config = dict(
    dataset='aerial photos of the United States (SatlasPretrain)',
    bottleneck='plain',
    decoder_widths=[64, 64, 128, 256],
    max_precond_dim=512,
    steps=4900,
    batch_size=512,
)
Rows from block 2 of the decoder, named by matrix and row number. Rows with one number belong to one channel. Each number is 500 + 50 x the weight over its row's rms, rounded and kept within 0 to 999. All counts start at 0. Numbers have three digits each. After the name is the row's rms in percent of the matrix's.
# convs0: first 3x3 conv (decoder.mid.2.convs.0.weight, 256x256x3x3, standardized in use), inputs 80-89, a 3x3 kernel for each
# convs1: second 3x3 conv (decoder.mid.2.convs.1.weight, 256x256x3x3, standardized in use, transposed), outputs 80-89, a 3x3 kernel for each
convs0.88 062:484507415448519452490494428502517449444503496563452517480515503492486474507522525429510448450541577596429498405484519490462546550488490565540483514480481553463476634364466557497527479396611445444475498486564492451544545461476488544526598507473500612488491517551497501530
convs0.89 050:494529397444493421516592529372452524401453546505583627523487469536519480553513532518520526548465493518493497449420569468420596596486655535523514468424466447435446519445493527484503542484484431479403507517497440519469517429409504481426538474538560497515548463491578467514
convs0.90 086:529547516491508560434478509532520348608489341591531338468549479506509461472500443522477532588465575479472506576526338587498375575546400472543436492515451594544376442498537474543501508501471562502527541521530510535531406492420490520403531533415505428549557477481516509428
convs0.91 070:509556451558483538497526394490504430490567469565545490463503537487519515500459494586463481470537507474551456481559471558498478386614487512513434371434537513631572538502410457436600499520482502495589519513512495466550441548446396513549507565596463519499555564483513616496
convs0.92 073:502543437549486508507470513572545486569466495467453396477465564581531470437484478518606498491484498502476510522523545499527545418567428496346397529576589530451516497479482426502506518530535510518607557425452524508445466418515535510557466492504469523499590499430465528510
convs0.93 035:462376516498407545462443549493483468404469475476515571514471427510480485542541506496506497585532557498466457463438395525475401597571553501476483537491437483496471548495566527490523486433483531500525529565499568485496435477451468480452495550549486524452551543498558511447
convs0.94 048:419487515406409439454505513528436490547568547507443482504475545554478511448553483425474499459468473602491583494454540527464503600476475452472579521470574563466594510563485420467397501519602553362522553429502582546446446495551421480526476467511444522550427569502436455519
convs0.95 044:513486487461471509469480422480466452502569545553578513542483491467545420455449530524492475496445468569475494510497503545572490560616552433389482592473561559458604448510504514477440556407495494571574555493509514395452532512517613498592480539477561473509493525482426492484
convs0.96 047:422518539448455433425549435413481495460451588559545538501498486458502531544480497541414557567516463409508522450490529501483563514478527446526479534471481455476626483476539487471479506523501402552525537555439451508445467504516476418515476536592529484481505511534467454479
convs0.97 053:495536538474535519460543494476516473472525498530507437496478493467525508535514492515467414561451531514481487508477512549506442540513470515494477497506526520529507592572464427450440492517454490478487478445444535535439553542500559541442494489438430440506482526504574420493
convs0.98 026:450474479432419437436457476497469467522492489505495508459464470461485490490504510518543543506503504471482482474465456523498500549528515519529531450441458420428439527516497465437441457453448581532567579554509517490530418430436464480475527529524467469510439423464374384418
convs0.99 089:504554628526490466476516468555485551431554364530497567497570455538511507397496525489520472517527400489488527590458506527456576496557479484484495473587563554408495460466475466450533544544454495508499438501530509591408492497535485538525451488495464472586454534405452511447
convs0.100 095:575454376429545372513481366517462573467529569535498491517500547563477469461545428515445424569455453474521592575508486523522505524498475527560550517502447476537447548535481475489439573458569515462545501542402471441526453593482526523554511511542572471488534504420494487500
convs0.101 159:494500532545443480483498524479506525526494468494477450520552601498454499472537423456493473510548494495528563658468522345491536589409475522390428550528529516502455503483436442508491514545556517498527469532524526462521467518445462505460577513490467576465546468528503537454
convs0.102 037:530614592587578513474472406462476570500401425535466473575474463488454498489574508416504574453516504488441597434519469449479434554500450511461511605578510511431360430533513557518566451566487578585471382559464514461480478445463433505432497480449513531488498513531414553518
convs0.103 073:558616616470544509477595498463551374427518559475369503454444494499496502527533507520522604459535627531454477411578405538497481462453477442465521574469568517548535567444529490557551519465537440619489566445594449479440465496507506479549488385510467508471601512472521499509
convs0.104 028:519466493541453490555517538554577590394441477458458483524481485493460456499506512437393535476467485498447437536496542464436455506493514544494541500487419451406395631528586481441492488423402513463472567474478476578471496464462496450411500478458492544503595611557509490429
convs0.105 096:501466572502564549485512542556446475544430506466572520458461547516455508603592486502549490503469466472568498506511579547488456442468523474569509547443492454515531482486597621492453451479565538461464529475558435598456517539486551475415504455587565525520526409529608465523
convs0.106 052:480552548511610586548556515490395454512508516399405478506514438446505454481533452461547464476511515570500554383534464450570495453456425471514498489538475449537540489503465562424557545484535413444527478440496519517617602511472528521504403396424517477462532525480547475433
convs0.107 081:403330313460546483537416413572553509402498506581480519522485566482549463499473570426429485534479502519484443538484471530475388591523572539482573535577450451509458564565492510469443498476536491439463543450539466497455436497552535530474535508530464513511505479545517564501
convs0.108 194:415436493469575474492514426514617461486337457584577586548486476442519494524490554451571520502490434580467483491492553537458528507500509485484513583436544443517545544517473440507444479573489463487455498514556515474506508510509553411538537505517585479402575500500544450513
convs0.109 055:358477400524459458405516489517541583519579568520492566539550526500499527530461522412395487554469547504472468563541550362449598509527532564435519506556589480454490482462505532472485471458453476427530583449516497474413502526552471524551576441534490562549460541476450472442
convs0.110 050:512583612423486498542490592441476563488514486465420496525512515486486458527513504508508562474577442517486562516520535396386549516428493583551495559506491495465417556553528512421441482491546454441500577523487475577479520465474519398563520486471480563525552502571513574563
convs0.111 330:457420469562484498531465532544535424445500518447516544503520486465488485458576510518526430460538491507495527513456512474534494481570453507473560605486458498432520509560473457522400453599483496461525564472509525450550470540491488468476533521508522558469461418559462487557
convs0.112 105:595492579464544506526527438494575495518413514541512537508555537485484483503449552564598459479468474502503497593456533515484494442534549458505534514475504466522543523410587539518449443496580485465538562543498472424465566510423412550501587471540595481476544473455511531501
convs0.113 069:485446518525626494499520476416440454471497419558459516540440495492490496505564533538494580426515513433539511477459440404445505545600486529483484563493432445446460489497432484502560531550495437552585561454412460543548489432446475465486589468526552532481462528505533471425
convs0.114 105:455655498488657597486476366458440507525525534485552496413498415502577471465523482539427411501537426513523503556495492516553465515496545517578413480517458498559478518517552534479429545492383481423467467478508543605503503513496526484528430559463466462430489445488478476444
convs0.115 091:506434529510521512467512548519489439409514486530541602559595429517418522456506538478529462528466517533496510551498515513369579536461610520516513471468505486483580473520476560556432530404472531429427429520541562492504598451530487463524581555476539433532490458529517530502
convs0.116 041:572654701533595612417495457447487450542453513444432430458467450473527460504523482582514588469492577497482549465498395505551447433476393456459405513608577537571527418504549454481582469469561506534598550499459531546439460426436497500504479497381415567475446518557508606510
convs0.117 053:413491498555495600472483505495503438577433536543488574488453460479494632446538514461498500563407428462582507428500433490554526439546517448536526484426562482544569526553377528481459412485557523563493528482463507541512545431504492555495500483553507526430509447472502494504
convs0.118 133:507455450556520558421542548410533516453467506433511588478484424447523531598441540527411516517561433509466496451411567431492517566442582548550505496529442438431507539478451484524507460536452423467409509460522541504494559505465500464555573469501477481604446502491594546435
convs0.119 051:533541543553505598463467582535521393528468479515521450460573475527507431562518478426596575557498557511535460505391371601499417573480369558544419542477456545477398523501585518482596531503485487512488515470572488534531458437439481484368523501413478551509474522513525535497
convs0.120 073:566618482508535437542478510564505570530535610458422407497549518506523516485502463508525476480456543546555507557604579459571538408397474432411470518564637531502515472511560431586453514499560538576551523437491499528389447520629457536546332537526430497472522530500483478510
convs0.121 116:488568553454519485529607498464584487539502494496595424520477575543482493476482521487444518572507472470466541546475489468591503443495506504481561477517393501567527405460583521554439495542512568431488481508490480461508556446522546512569504495374555476478549544517460515468
convs0.122 060:464555520400515509384520556541491405537436352570493435512477495509473450526515489513482568482453526466460528578391369550375367583530500561557516572534385500407307499541501484523483487479507510429454518460494476528452569494366538453403547484365523562547577493530544502505
convs0.123 096:523500575483474460521584520460452485457537508371467590452485483495508528500520477551532485488530627454433473437453461501528508463512476460571471446549505437490450483539575442518522534487480515576523486394537554500487509392538536515507408562419545488559480441573502610420
convs0.124 081:493476477575402464450467481469519509513501462455491451554549502486464444459540539501460528482553477516516509535521502435497453471513470538473489499525536506477457509536515466493451495543420537503547496473508557462567495491533472439515516476484519473589521498591520448515
convs0.125 116:411563446526515542492468474493513536546570468601455492449496546494610483527405505470408621636552392416607425493565480552505571463560436447489435424477532570585599474465492458530553512550477518540476511507574502456495441513469451553503499503543541406539517597428415550444
convs0.126 068:602527539459503414498538619579478506575450412507566448523533446470522486481557455557471558499564493476474476598444437446491473524494541490527493480576413493550501501545481572421446490537515518523557438647431480523433451508482465515541492510426511452480538526443556432567
convs0.127 050:508472523414485420469517400565511505523438510463473517467466429510511524456514448440500486559536575501464542616549434599515478489488469445501499505601423493472449477441493403578482465399558549443457535476620537434558480455504428470523443490484502403509448495530448520500
convs0.128 052:426505574540545573511407495393440553494480434504478508492467441585557483433496538519630534425484483462512494406394527502511455567505509556449530404542424404609516522612537439450523443426597475578517396518535592494446451473453424474483492518503553445524554557451450479569
convs0.129 130:524518468543429464470379529491426540482550526468464475516501477503466466489447594440466509454530470591578522480493511506506438531404567523590496467478461466530449478459545442504470521487495493566446443500519514563573446488489463436448469546591584437546480538417464530561
convs0.130 049:616540616461533475518483583484496557569486506517469488405483545447511473523581515523509497522430515446507528530526539490510564477425531410483399498469521572488516454410446459519648423598443467551534425485603497456410504455536445473468542464524439512500492486489571586502
convs0.131 092:530473500481507489396530544514420432493540431540480502457426590529553434508481495500555547547460489543482509449389385448496464529536579466504390519439575524494489488523518417441542561506460500486467427537602576504436455399462533453455494560504553517486473475532470504456
convs0.132 031:413501547417511552414484537539518491537527480536508469485476472483476451479466453493472468498472478507492498571483431584501432584508447450477499430463485424444479510476468489443429475434423524547568539565604530546580462407390512454422536490477377436461364428462366421448
convs0.133 051:472427488490451475462524553532528543451455485462482510509498499536524544521522424450524555436472394470474494513485505525466605465494481528540586459517493490518481537518503558495542479474492436495468478541491493493476610538520466526482567462430564490526518548473514416574
convs0.134 064:511512498511488527547486466502462452513462534465497598478443485551544540426442477518457489528525561443544418486482448440671517501583512525519503408447427530607487468459515447490506554571519487487489497477471568460509421514506507526488437515548489511482548583456469475474
convs0.135 074:564519538500500481524528360395430550483589467470619483523516590489429513573536507525511481492462477511551491576483494452554431446465539412511465470521594607523464461443551474468462399606489523492474468538446538449465417594465487565550474517498557507509567457518558458475
convs0.136 121:567528595452493477561552442529489556526489529492483473442462579535553500536445436529568491503434497467561512507542578502575498407448451482494389494478557457557575470514436545525551543436546519515542454490565508460464555440492509523525442482526418529479596480471445566445
convs0.137 196:487522421545623448551497462552494643426444480528628435373481576586527488527452471477547477467593463502443574483512527462550539436526479487504460446542510484553575530472469533475563519444520526608499482518537494450469501481546530418482502516533492495533496452499486502526
convs0.138 058:475634435475554456451520464479572496497419556526511526524521570435429471463532563436508461521537480492454444557485535481465489536444508443448500577650526470557503452537561454498458546488480439510510511462455559477411548551483466443593485554444460511439562468563465541584
convs0.139 040:552565556576477552552489491541516501516446486426410432470472444472539504404478483485500504612406507533516438510607486427560503435524506505420514554500471445409493512612485453489459408484452518398525527423520572573534531494513396481469419501540501424494545498455579498370
convs0.140 135:472488517472521464543423540504525488532485458462527489597523455420544509536474456435500491450462621579478451427489564496446464532515540521530472430502564619470445456526495523485442493502548459475404483568553484469583533492489519409448519566530386554443549447499538476608
convs0.141 077:582577576347502365517578509500460469526552506529444455500479429460590571538485415471497601425447567494487417583463455505491476453533409526417481598492513560468419473556516401478460505577472499583574463382487528485409469543423622483468562519409525546514528508416615432482
convs0.142 026:492506481470500478443459457474460501462542524484543553490463470495475503456482511532450453515488412649505409537530523561586558565606582409397472479469481434478535502529518541481439534514424506493532500481499591471463481455459526496544520592593460462423517507380600567403
convs0.143 087:475582550441566439501477469614514524486560588485444603520510563482551459479536496573464480472483488430524595593540598487519541440442453505409424527469542476530545482449531489550514495594626627490567468493462374489585584437517583488615355407588525477445493550497555531423
convs0.144 056:526659444502483445457499502496534432488488490496444482461548503524449466498536489501525543542513412479525544484497484558496461593477402514484481621583549448424353530428509508499528472461547469525513552457457488523506476462512505542505508439377466528521485501500405424508
convs0.145 060:452548546599621703511590627462492530464509507446453467437529496482542483419526457472449498606446452558422474434481483498513448553580464472496455505553469409506475486502543490509537469420473509515525539483517528547500491603504470551512411430371519507500552517424450457440
convs0.146 031:395295292478419377562496488528511528491481481484450454547511521502460481562532552416439514429451528510507561549489554504428501563511554567517529520501472511453440514541528466473467473478448517499472493520515476440447518501541465438495503490507513502527448439495499460476
convs0.147 128:498423527551484441498496555441509568464513400533560507554463564516464509478502516543467458533571495410486564431488553481511478477499576503493556477513501483502500482489512528507563484445524444541474483511584524449472533481496566483430519465538424491563675524407338540542
convs0.148 157:529491582488373500580538601484496536467474540396498492504459532520443508510540528547487531488537456451558502469538498419464506520525517544492488524494489476443490466568468570472529511520448460478521504498467476484519560450510584459454483396445305487473518531549547519538
convs0.149 210:398466444466441497457526531524508570550498493586446484576467467564507475414564509455468501512502552502528456446607399472457597638475435495429617544491456473625411518507462471525547545454533467495454434536543515506443524466492525521460583501494487486511516417571520503502
convs0.150 101:423580447526566466511566382457522573509484531516494488490500509461530553513489468483538509516536428438468570443517507530599603461439480483405498534459478494510641470485500496495510512487567523486591508452590560367583463499532546459594409469566474510474495494572477491496
convs0.151 130:528455480487442467521458531513468571532486528515515434484486548594452502488505479485435472534565497557454543669489517491444478491440560486464490455483500541529530475482475492427546588450504513543507457465557571498450347563525506466463568543461499531385621473522441600482
convs0.152 080:413437501464415531487384505603517499546591495586491410459465503456537462571491542484402470430497489504488588499561555543497476560448492542596545507536446438515447653427512512487481554418505521489443504527493403549527653609475584488410552547432532477554502488404460501507
convs0.153 057:530479467404447372576534560532536647441393496468420486527530584506470502468475536421471467432500578522559501562545623435443514482458555475482567498497589532383471472465551429560528518463490531522569508435463512536454492490578439499484476464451528498532503431493409499531
convs0.154 052:541474569505497571525480507446511476514525542461503462460442465509502553499503517504551476490483495440551573418495500443595527484487450446502519521488573407445561525605447467475527518507584475481586542414614425485533574453518499443470498409426494531447520505494513474547
convs0.155 071:542567617453613440464527487472424489479480456517507482488466479527522599489439501591441485532532472473489502539454427635474504512455514461461526444539434483540490485463559404541434468584447420536540554466592427542609450433427565471461392533525533457526440494449434515451
convs0.156 064:520534604510498529479485496463529408435517556511520568431494495468493619504444517516477493517455554534555357400505487536481528527495578444488431472544512461586542450548487418529492521527501511501538471478448525529390386492561532449540488545537510492498493459538536472510
convs0.157 119:547539432427438535512516496500511505483584449477508471465541535547395538539499456487544498411572458522402571468593483491449501479511493482465456521540598555458477522471502452550490505518489581471502491563504530422576489562476611387564446591447511578453464501547552503499
convs0.158 062:570493465588482615448529489521511458583482478524424475452524514471515473589432471486461531492533501478609500421499517442541500454537470483576438470553413464490486519495459425527454594504460525507523502456480478501549376454525538472423471517447526407515513558483501466498
convs0.159 109:359438464547523569506457537477593522570441533509423508474517552530451498474492523486410549500498565518568471573501533555392471444553507538484512413514557559509490443463523520438547475503574627516383522485504511422592472532494544420452543477579414424564409501608578500414
convs1.88 094:477496512567559462497470565499519562490461423512544512520471483469479521504483529500549477445554431525466555421527607657470411503439490483471520509501522543494522525398535505655463514466534517500508522475506493457508642421332561453596353482685493453490519483558452515409
convs1.89 103:566487527481483522476567535536465465467506568468484512463528534480593465461539495577431456475615411476519488452540440480579486418439579553480541492481521540498537457551431534527477479573538446508503494514472516518474382525448639601498441456521440556371536527447427504573
convs1.90 113:455534508489494477527495468524491453521569481468511554466488545475493511470497488527484546545531417491571469552500486355556546583505482500486555498553494552457503541493513446514502470469545498479541483528501470534530441414596550526386466472567522501465525559497437566489
convs1.91 098:466479534574501516515503455518440513516501475474520512519485565506529526460445499563564502469511444520477516504547499429380570546495420481450530488553512477551548533475522479545520520522473446538519534480503521468455535609390526350549388607611562475497500520400423542594
convs1.92 101:527483558488502551471531426517520492554478493490472485440484530501478476548540466467484530556474570451505441386490529700422409426489525432525524505530512465558446482573493544521476445426550523493482507540541450478487658480492343478524450577431431493508501543479592463472
convs1.93 097:490518489478497529523528457525487573520484484471518531497491534492509455479539471613534489407536407456534505477438534514576540429452523481446549563470518473494510541421564477489493556521506492550477549484493491436487551338570549483528496573436488453477534485571570442419
convs1.94 096:562546486409559466496430503502481564494512412496542549500462522445492521502534487485587465407575478529550460507501554601358493460549512467493496472505495555508455446514473539510515468496515503497467527500560448475507481489542416631374464588505505525431442532558516502520
convs1.95 097:582439507488547522470544521468475570494443475541564431506462544496511471471518514434535506541420549479508528450576449493459503532462541432435505542539515545496498449443493583537526526376541515476469526505507488457515528495480608383451380689528463481427488518584545422521
convs1.96 094:523461461475524531504527563531494441514540526472545497451470502519523489509512471403497568593416546523427520529484523507464570490538390516534487493440555520550522536418524526446500551498491456533461526496496472516461466640451453519429501454557469549479599457462449488489
convs1.97 099:504469499472483462506482529499529522511501406491486553475500539531503493521469509453517493476471477465639405492529450670482516490356555516433466515454510537458481491514441385549474531613506443484506516442546497464530571538460429579479579323578536530412532573421457510527
convs1.98 096:490482523470434502484539500551545447550463473491488398499499528497594503479487569588479412422512535482520447564635403526501406424488579536417427523531530470480514538352470510578486500524499474477444546490569446535501478621435588376508450511528536499375568623453422487559
convs1.99 095:490424495521539557486504472517563504481397465521554457478548497532508546481514490405602485491579395576365522614615359542362610408593386508470436503536479478466530457467482433502582537536500511427520561513509505459531444552539624398584475459499472467489464588509501533419
convs1.100 093:491505530490509472563480444482446550469451528564489419550428555521488529515514492517512455500561382573408570487540487505354600557420400472446498520483462507496543464482479556475501530554438460506513510518516521479484615377525523374563395534570546485412510558510560461537
convs1.101 093:524502450465472557549483499482496497520522518531564457497544491513493467531512485482503513491538529473515346460533465624494440418501661503541470478520475501481483534505537513491478470492527463529473479533520491470505587539501399491463538493471472472525528532417457465489
convs1.102 094:566449473496521474462489499531477508505475463478460574489485553496513492438527480407584539548485395444566495532446465480605602488516508506483476495559488522480503562462505515529465468482521500503496505529477540472485488514535594393489380643514392510547504585505494444492
convs1.103 091:518522550409546448431400571512471581521535524497483464493433433559503504486530460543500444476554478502471539497473603612526466421476589526540482510425539501498480476542522511489468492577483475513450508472473571453518591524418457576460465420643494523427482575476482538512
convs1.104 112:488487549511502464562480508481470529483544531552426545510508516453474436517560489489514510474339511476640467572474418416603502591463513478482507464481533586525479454439524652571576444386504530498481515474511503495516472483543497436509545600449473412498559494510536447464
convs1.105 094:499480498472499534509456515465555446540495528526424507556482452506501502495501471470443565522518550443430480573316472467616633545389531542489497505495558493454485475537497508468500520535505457512472494501459561490537544473427530521517478456524498532545446547432481478538
convs1.106 097:448467487431552493460493515491543505471498551501449499521498473496441482518556495544439475487528481453515562464614434483443537532565446506530510529435515469483472570475483544459526484490489487459489518509523468534474482406491623604467446354594506451465574495523498548437
convs1.107 092:510522477487509469550445469498530509488537437479521502497515531420506557550482411481613432557423535544381539391557486488508546499499384529475475439523507562499544507468495578454534485534452499504459539457526497431545372503604540466429594457483524485506520482525558416510
convs1.108 114:542449513488465510501546523538436498467544559495453582492493456500470513455516477515553476456504519484461561512440458516542626514465441536462524512477513511480547473525527461532515545498439467540501526488515499549470545480455580472551459460489511517516501434488510564405
convs1.109 098:546510519490509534535464527488486527504534446464515498492421524544549485532469511482551522494540472480456511477465557484582416486538387503464431489503577487526509471502485540478477519503528522464479496491568469531483578442506425562563570578330490480471478473533570511415
convs1.110 096:572524425465490549569415529550448550548546516515475483464529446560467502486474526502475520522519472427499467481411522540462611529520485475611481482480512510500488560534538439486506472541482515535458521498472483477507511615507396521494481604389449525484540498471522502433
convs1.111 141:467507489513506507496501535556463439513472542454405498523487468550475471578510535499487503467530527445382492561567493645469525469376506475461452483486515420422470442520505428496496507558555477520505442557519473556505599410574573526504571418496501481521551476433645438519
convs1.112 093:493561490504470479517548536513415451603546507468430535553505429449481536520503542498472547509541508460459415558464553478531354515508578470507458471522513472519453502476500476529442425582553430515511466520515552513460517430514473552547571510378536490487457457488467516525
convs1.113 091:514428507485582523518512507536542435460465455522497564497543513494484478461553509385448563594511468494546487440592459514532588479465482550497462505495514474482457558469502449450516518522469464464490515536547446520457498515559605549564370501419512478503533496467521464456
convs1.114 129:582482442443488525485443458459511568563477513488433466471495474528448505534559512543490556551536516402448482481549505477520505572518427528468556503448476479456472485491530406526425475591548451544432478494490515533453449469459431642439606420574536514457544499503617512507
convs1.115 093:481502530552494457534497589499474516494528530534455449514532515508452503564485521504516399558516552527394520555524471428463512568449491494530464495505451511458535519458555485516448471526492488463519527525489507473518447708372488474532510411529468577386534526478429460569
convs1.116 095:504486494515554483443479507584486542517483550474557520510434571526494467511455527426509512507535509571478448548558381452501540575501529421537502560591483508492474437527556499515437522490510501506442571499521463462466573458489452509511513577432553440537445461525498585460
convs1.117 092:510532501400549485552483413507522508472489490523494491512487470481553543516515467599483487522510508438527500478520508485512500406490556529538506433456539568530471499474479504485485507554525476508489499489478515512495530477490528552450446391582457572499531554338503609505
convs1.118 104:510451497524494508533515503434543494504480486491580532451448460512494541502483498553527515460531548426478495416573480496541503548377602474486505469481503491522537518485509511452507493436470453567520489539481480516441463610500509393594524518439564571486478502523442472389
convs1.119 103:474511470412516465564502591400505556536571513512429473530472501532447497451523552480516554492428528582532506578431558518544516538492370487556507529480511531460512554472503461434582509477478514445494460542484488488507593555431498484510436416549518520475501520439500536510
convs1.120 095:512450540483523466482502507572562474412476514519487487498531458504454490506520507456541472490501520458545482582468517389557585621411414537459495472447533490544454428509554505521404508513502547455553449497522553481456453558506610427420447508460399570503466468588530501464
convs1.121 089:514509527512551470448501539508502527424540478525564447511492493487547476467467472598548440424517534471504560393610538589437629462499352512476547491447550466542499530389524453586456504507526496488514496506476521506489693358515318618428577412553515469503502431492534523455
convs1.122 104:512491452545593426517448559516499484422617496466474528504493529519502483500431524467463435519557518492528504444405603606510456390638488523520522444510533500514501520531526539496480479514481518442498519553493435492539522647499636350464357569530459504477546540420525466511
convs1.123 099:474554456488481490485533482536529502446478484510531462508477545506467464486545513535432440462533624458478530596494535496626460484406486486533497500481487493532516491532537534432522452464520454508506513502517475532438471522522578542481459492366529516448430453522489534532
convs1.124 111:508489584553567434502477492514526538449440517561466520512458494540518526485468507488527565499427429510524529624507422504394533356670534475461456430455517527569541530451521502519514525476465514552487482526489473507471524549484565480415469492527497569410554466513473517432
convs1.125 102:491544407483506529566448530489583456469451487488493523528566476461559496515455468594463529486481477431523527509509577512394414492527413504532519501499487505466522507437457479517544512519503450454511542499512468549494376518578475547425514560369434588412553581427430596587
convs1.126 093:471521607476483428543408520533456527460520494550444555475506541454555524522487429512526356546546474468421535421459535462608499560511497504519483475532456508533501429543469453488552553465547471475508498517495505552451497520499476452479513526542559532407496439523531529480
convs1.127 097:491484564523529526486542499495503514527477497484448502473493543514528457490513499520575518477434490495533538620542460461536411412443507538487528474540478488506521441520502511498488479527512537604479428507516492453495413614394550455512423489518517486446558507432523492542
convs1.128 103:473450503504541533526479476541451471556532497432521550511489542482487446474534489452530484599454491479498517564547441512442508369643559475517550544503496466508492516505519512448514545457493512539457467565477437554475497364574520550574503507402461483471488612517473508406
convs1.129 094:525507536543474506501451500518480475543478504420506486494470532462575463517523445527480480501474574582481492404502556450733324628309540533516529510464481457501511480556493516472519469523493519564517448526543513452490505517420520447597518510478478417513470577549408519570
convs1.130 101:537488500476497547466503497442510569497529532537496410448487501558492518490461537474445548542580463504469506541556500366571530579457562532515516490450497520495503489496471493465452550493583472504490506471509480467499565539455436436477518504549514613366478571478440558458
convs1.131 101:619461546516501442455490510475546483513559441532461542519542532517507505455514465450535430450549431512567523503379552518672428543486455488505466534508493516529536495494515505526533541487503482534459524467514469537499533465497513510442514517511427504493483505529490506450
convs1.132 095:511514494471433471541505452494460596568536444459460531458534533558512536513425460560447526545441533520510447540426556487484496474518478537509501492418487474491583435498550452523495532533520489498499527501484523502472597495456356533512497563530426600404567577392470579514
convs1.133 090:448494500522561523569463507488480490524578521428483502497490433523546516490528519488483503502515495472509499461611587447511369489527519564469536495471478462490557537552456539470505476530496463572529523530474514448462490581582464385570590512396508515443436500453541528494
convs1.134 099:435567495481539479500561543460575541430432459538441502494531489483501500470491520432512531432542540527448494481578525571385444384493502541472560505443541523476574529448516560494487522496491520492514522502489443518516537467484451520506508399473456452523523544520470555523
convs1.135 093:505423522555525493517485480572447488407503517485577463514511519511493499411492473544387509562494507461506487543554401492478589440416498480474497474488506505547544449433507537438608480528522504500493495577506512453468429510598528535369595383596585501459546490541482443511
convs1.136 099:477464509438548545497425475449504430487476543471548502475444461506554519485518498543473545557510470460460541427580533447482450534480513501449512506563476506485460457473501448511473556527503470545489480463509450573518481555368354557569618400538645481511551405463585537499
convs1.137 111:490440520471544484478432572495493550479464436484452501560500474534505435509432474466415524537516515470526555556525574387525455509397485505457482503513577463528491490474431495527465524623523420537524453538528506475490516453541427504515535619387575469490542527486570563528
convs1.138 099:527470480502501554522505514533452501490505517523512540511482491491478479499550454422614541522462576536451472581455523369549494432605482470532538496543484514467492526495523488500450586432503493520517488492463485523531604411575428500546452496435523541496485462506514507496
convs1.139 097:529518521431521548453520467488444512565468521458536465441485492541528519530484575544530477519495547479502448380562527524465470531570464475475516552507483475471473495448505528456559518460590509465530471496560492508538610401512472518457434616432495549490427526483577556495
convs1.140 101:533486519506562529445474523422571461528455495486481513484525514524509487497548479485507622573382480452543471434552449486465524546457482518490521562466479448504510499466561507516442454485549460507551495536477511548473482541510453533380531433576486505505547487491511521448
convs1.141 097:534565518461517511497499466506466561467520544507485451454434497494509500464596473428613458531442475447544576471455561525495547513528465486512517541449497548458499566497481505478418477482522493490494465555571475498445532580429369541541491537444492488481391508547535513501
convs1.142 105:468519449483560487500455521456461554545451524541457495552479517460542520539512467551478471514401584445492553399482583608371556505470456490513491502463511524507468449504522493564483532518466463548522486539491510462494517387545430467594487622425456549517486511536545505436
convs1.143 103:454500482528430550499517516475434497495510529490477425490507412521482550496457566521501555572522476469408588515504530400561451480502454569488490540456508505490535512426463474612453488509466460540534471461544495503468605479374366467538591366549579530504476505543524454504
convs1.144 096:543461471481447507576506484455571503449509541530491414464488501515481545471557494516524557589472464439558405492488581486509516522520495508532518503459467508436501515539532477460528507460484508428541520466474493489547629585414400381570482570515591477421487537516405535524
convs1.145 100:483396545490565523503479482528483484537523407476491608508489525411545492504502462514588438574466481480508520470586484432516477557468466472493498521538519506505508478444484567464574547483482505503431534469524490503519483577428410390600486602472540541445520513582455492525
convs1.146 091:529488536509484409502456540483561498505492552544476393477500468462576513492525471535454443497528564551489488640401486360520562512671402539572498505505421555463503570445515494534444465426612514471485505502473478530501571443614570454391495515513478489462524563445494493527
convs1.147 097:445464492516576526532483469562420485537510502442527520521478527479571518559455503538451497533547429409435495494533536472588549466511495553382498504496445498512463451494471540463518526514512464431524538564507427520503396573567576491562492479455521562474482483513436485426
convs1.148 111:517497535506462449533467454564472514536506470432501514510482485509523457500496508500514491472535518421471390550524447456549676474575396528531517472459431462505449537529460383503461492494502463510509429538487445570490483469676519420525557614236378546503489555461534584378
convs1.149 094:501497467509536468543461482586499491527445405493536504464538528494469505478530457519512484517575423427508484500537514600338526490431498575518414460434534546525496503484485449473441560525510453488516502540428514492537507485512505445514383540517460548421464572490484486532
convs1.150 105:550474562498458560447514537537479473476534496466491536492475508585457549544481476549441470530473572530476463515492592451544338456493499510481504480509485483507528505544466529519412489482562489551453495547491464527484390590540527527460401518521501583443462512398439641503
convs1.151 090:477487567547450502488470485501585537550478531537522438481571502486474532488443426524434508549413544464456571510494579550451511457621446532504444486503493518455522474540506467450451509512529521501492509511482473495510577465478413483507503546498496529478450444533483483476
convs1.152 107:598511444473419540555501449595377511426490534496490531516534412519526511510479495442533472458473520556463567457586486535419488447504533522459488485529495546465524437590405505524487503525486436487533498473552472549481487435518491554493460546443466508450485576535471507495
convs1.153 100:511476477481550524468484491583455547495418470491541486568461476418577421536543536505522535476503445400555452572495541477461517509483510504495485519478539510507453443488536534524505481441496501485499505539460466482504517445641502564351473516580533503404503513478484509433
convs1.154 098:415451597524421555522489458512470524485533564454496479524502487535465473563525457605397503440636509430454491399567566589418493477490554545473555514451462482461531463544500509505467555521441426510494485504516550536489550475470398554597554531426576496447507458507447563524
convs1.155 095:513444474479487548431536519485470523526549429518445502457534515492495469501520536566452509500495560527540349503599441474529510559510468539488542477498461442515466493479516492558489467470555518510477502496535434519507478492519443492426600552402411499585504567457533479461
convs1.156 095:527510514476546496504469500485524444494513519555464552517501510497567388488496553560447454519446612499470535510474445570437534409507618490511477470511516521514521421463516614447553502500524502535476457541463491460491494475589468559396522539416465621418481465593491482500
convs1.157 104:477514530460540520509481495490491442481548506506537492445500477538526431487550495516446485527534565463549482550548506408479467430580465460525517472534522542474491543480515489409504505562476497524496475531488469532486391453483634569476442510452463464535527449572565544478
convs1.158 093:555462500544521435504564541542506494507466527528491499455470496554522451547498484498424571476530487532467505449570433482479577465514482542529494481492486484530512527479484492525525504510505582453456457489556492497492509461445453505570552420562499403533531576520453488409
convs1.159 100:525521482491480485536473483608458441435501474481540472540476518493492535463516512463558521449582453466566409515410596563453578476511346480473495519508466532493472524420476500512481478475557511446521510464568476511507465456520574483508517424528523530425438618447460587507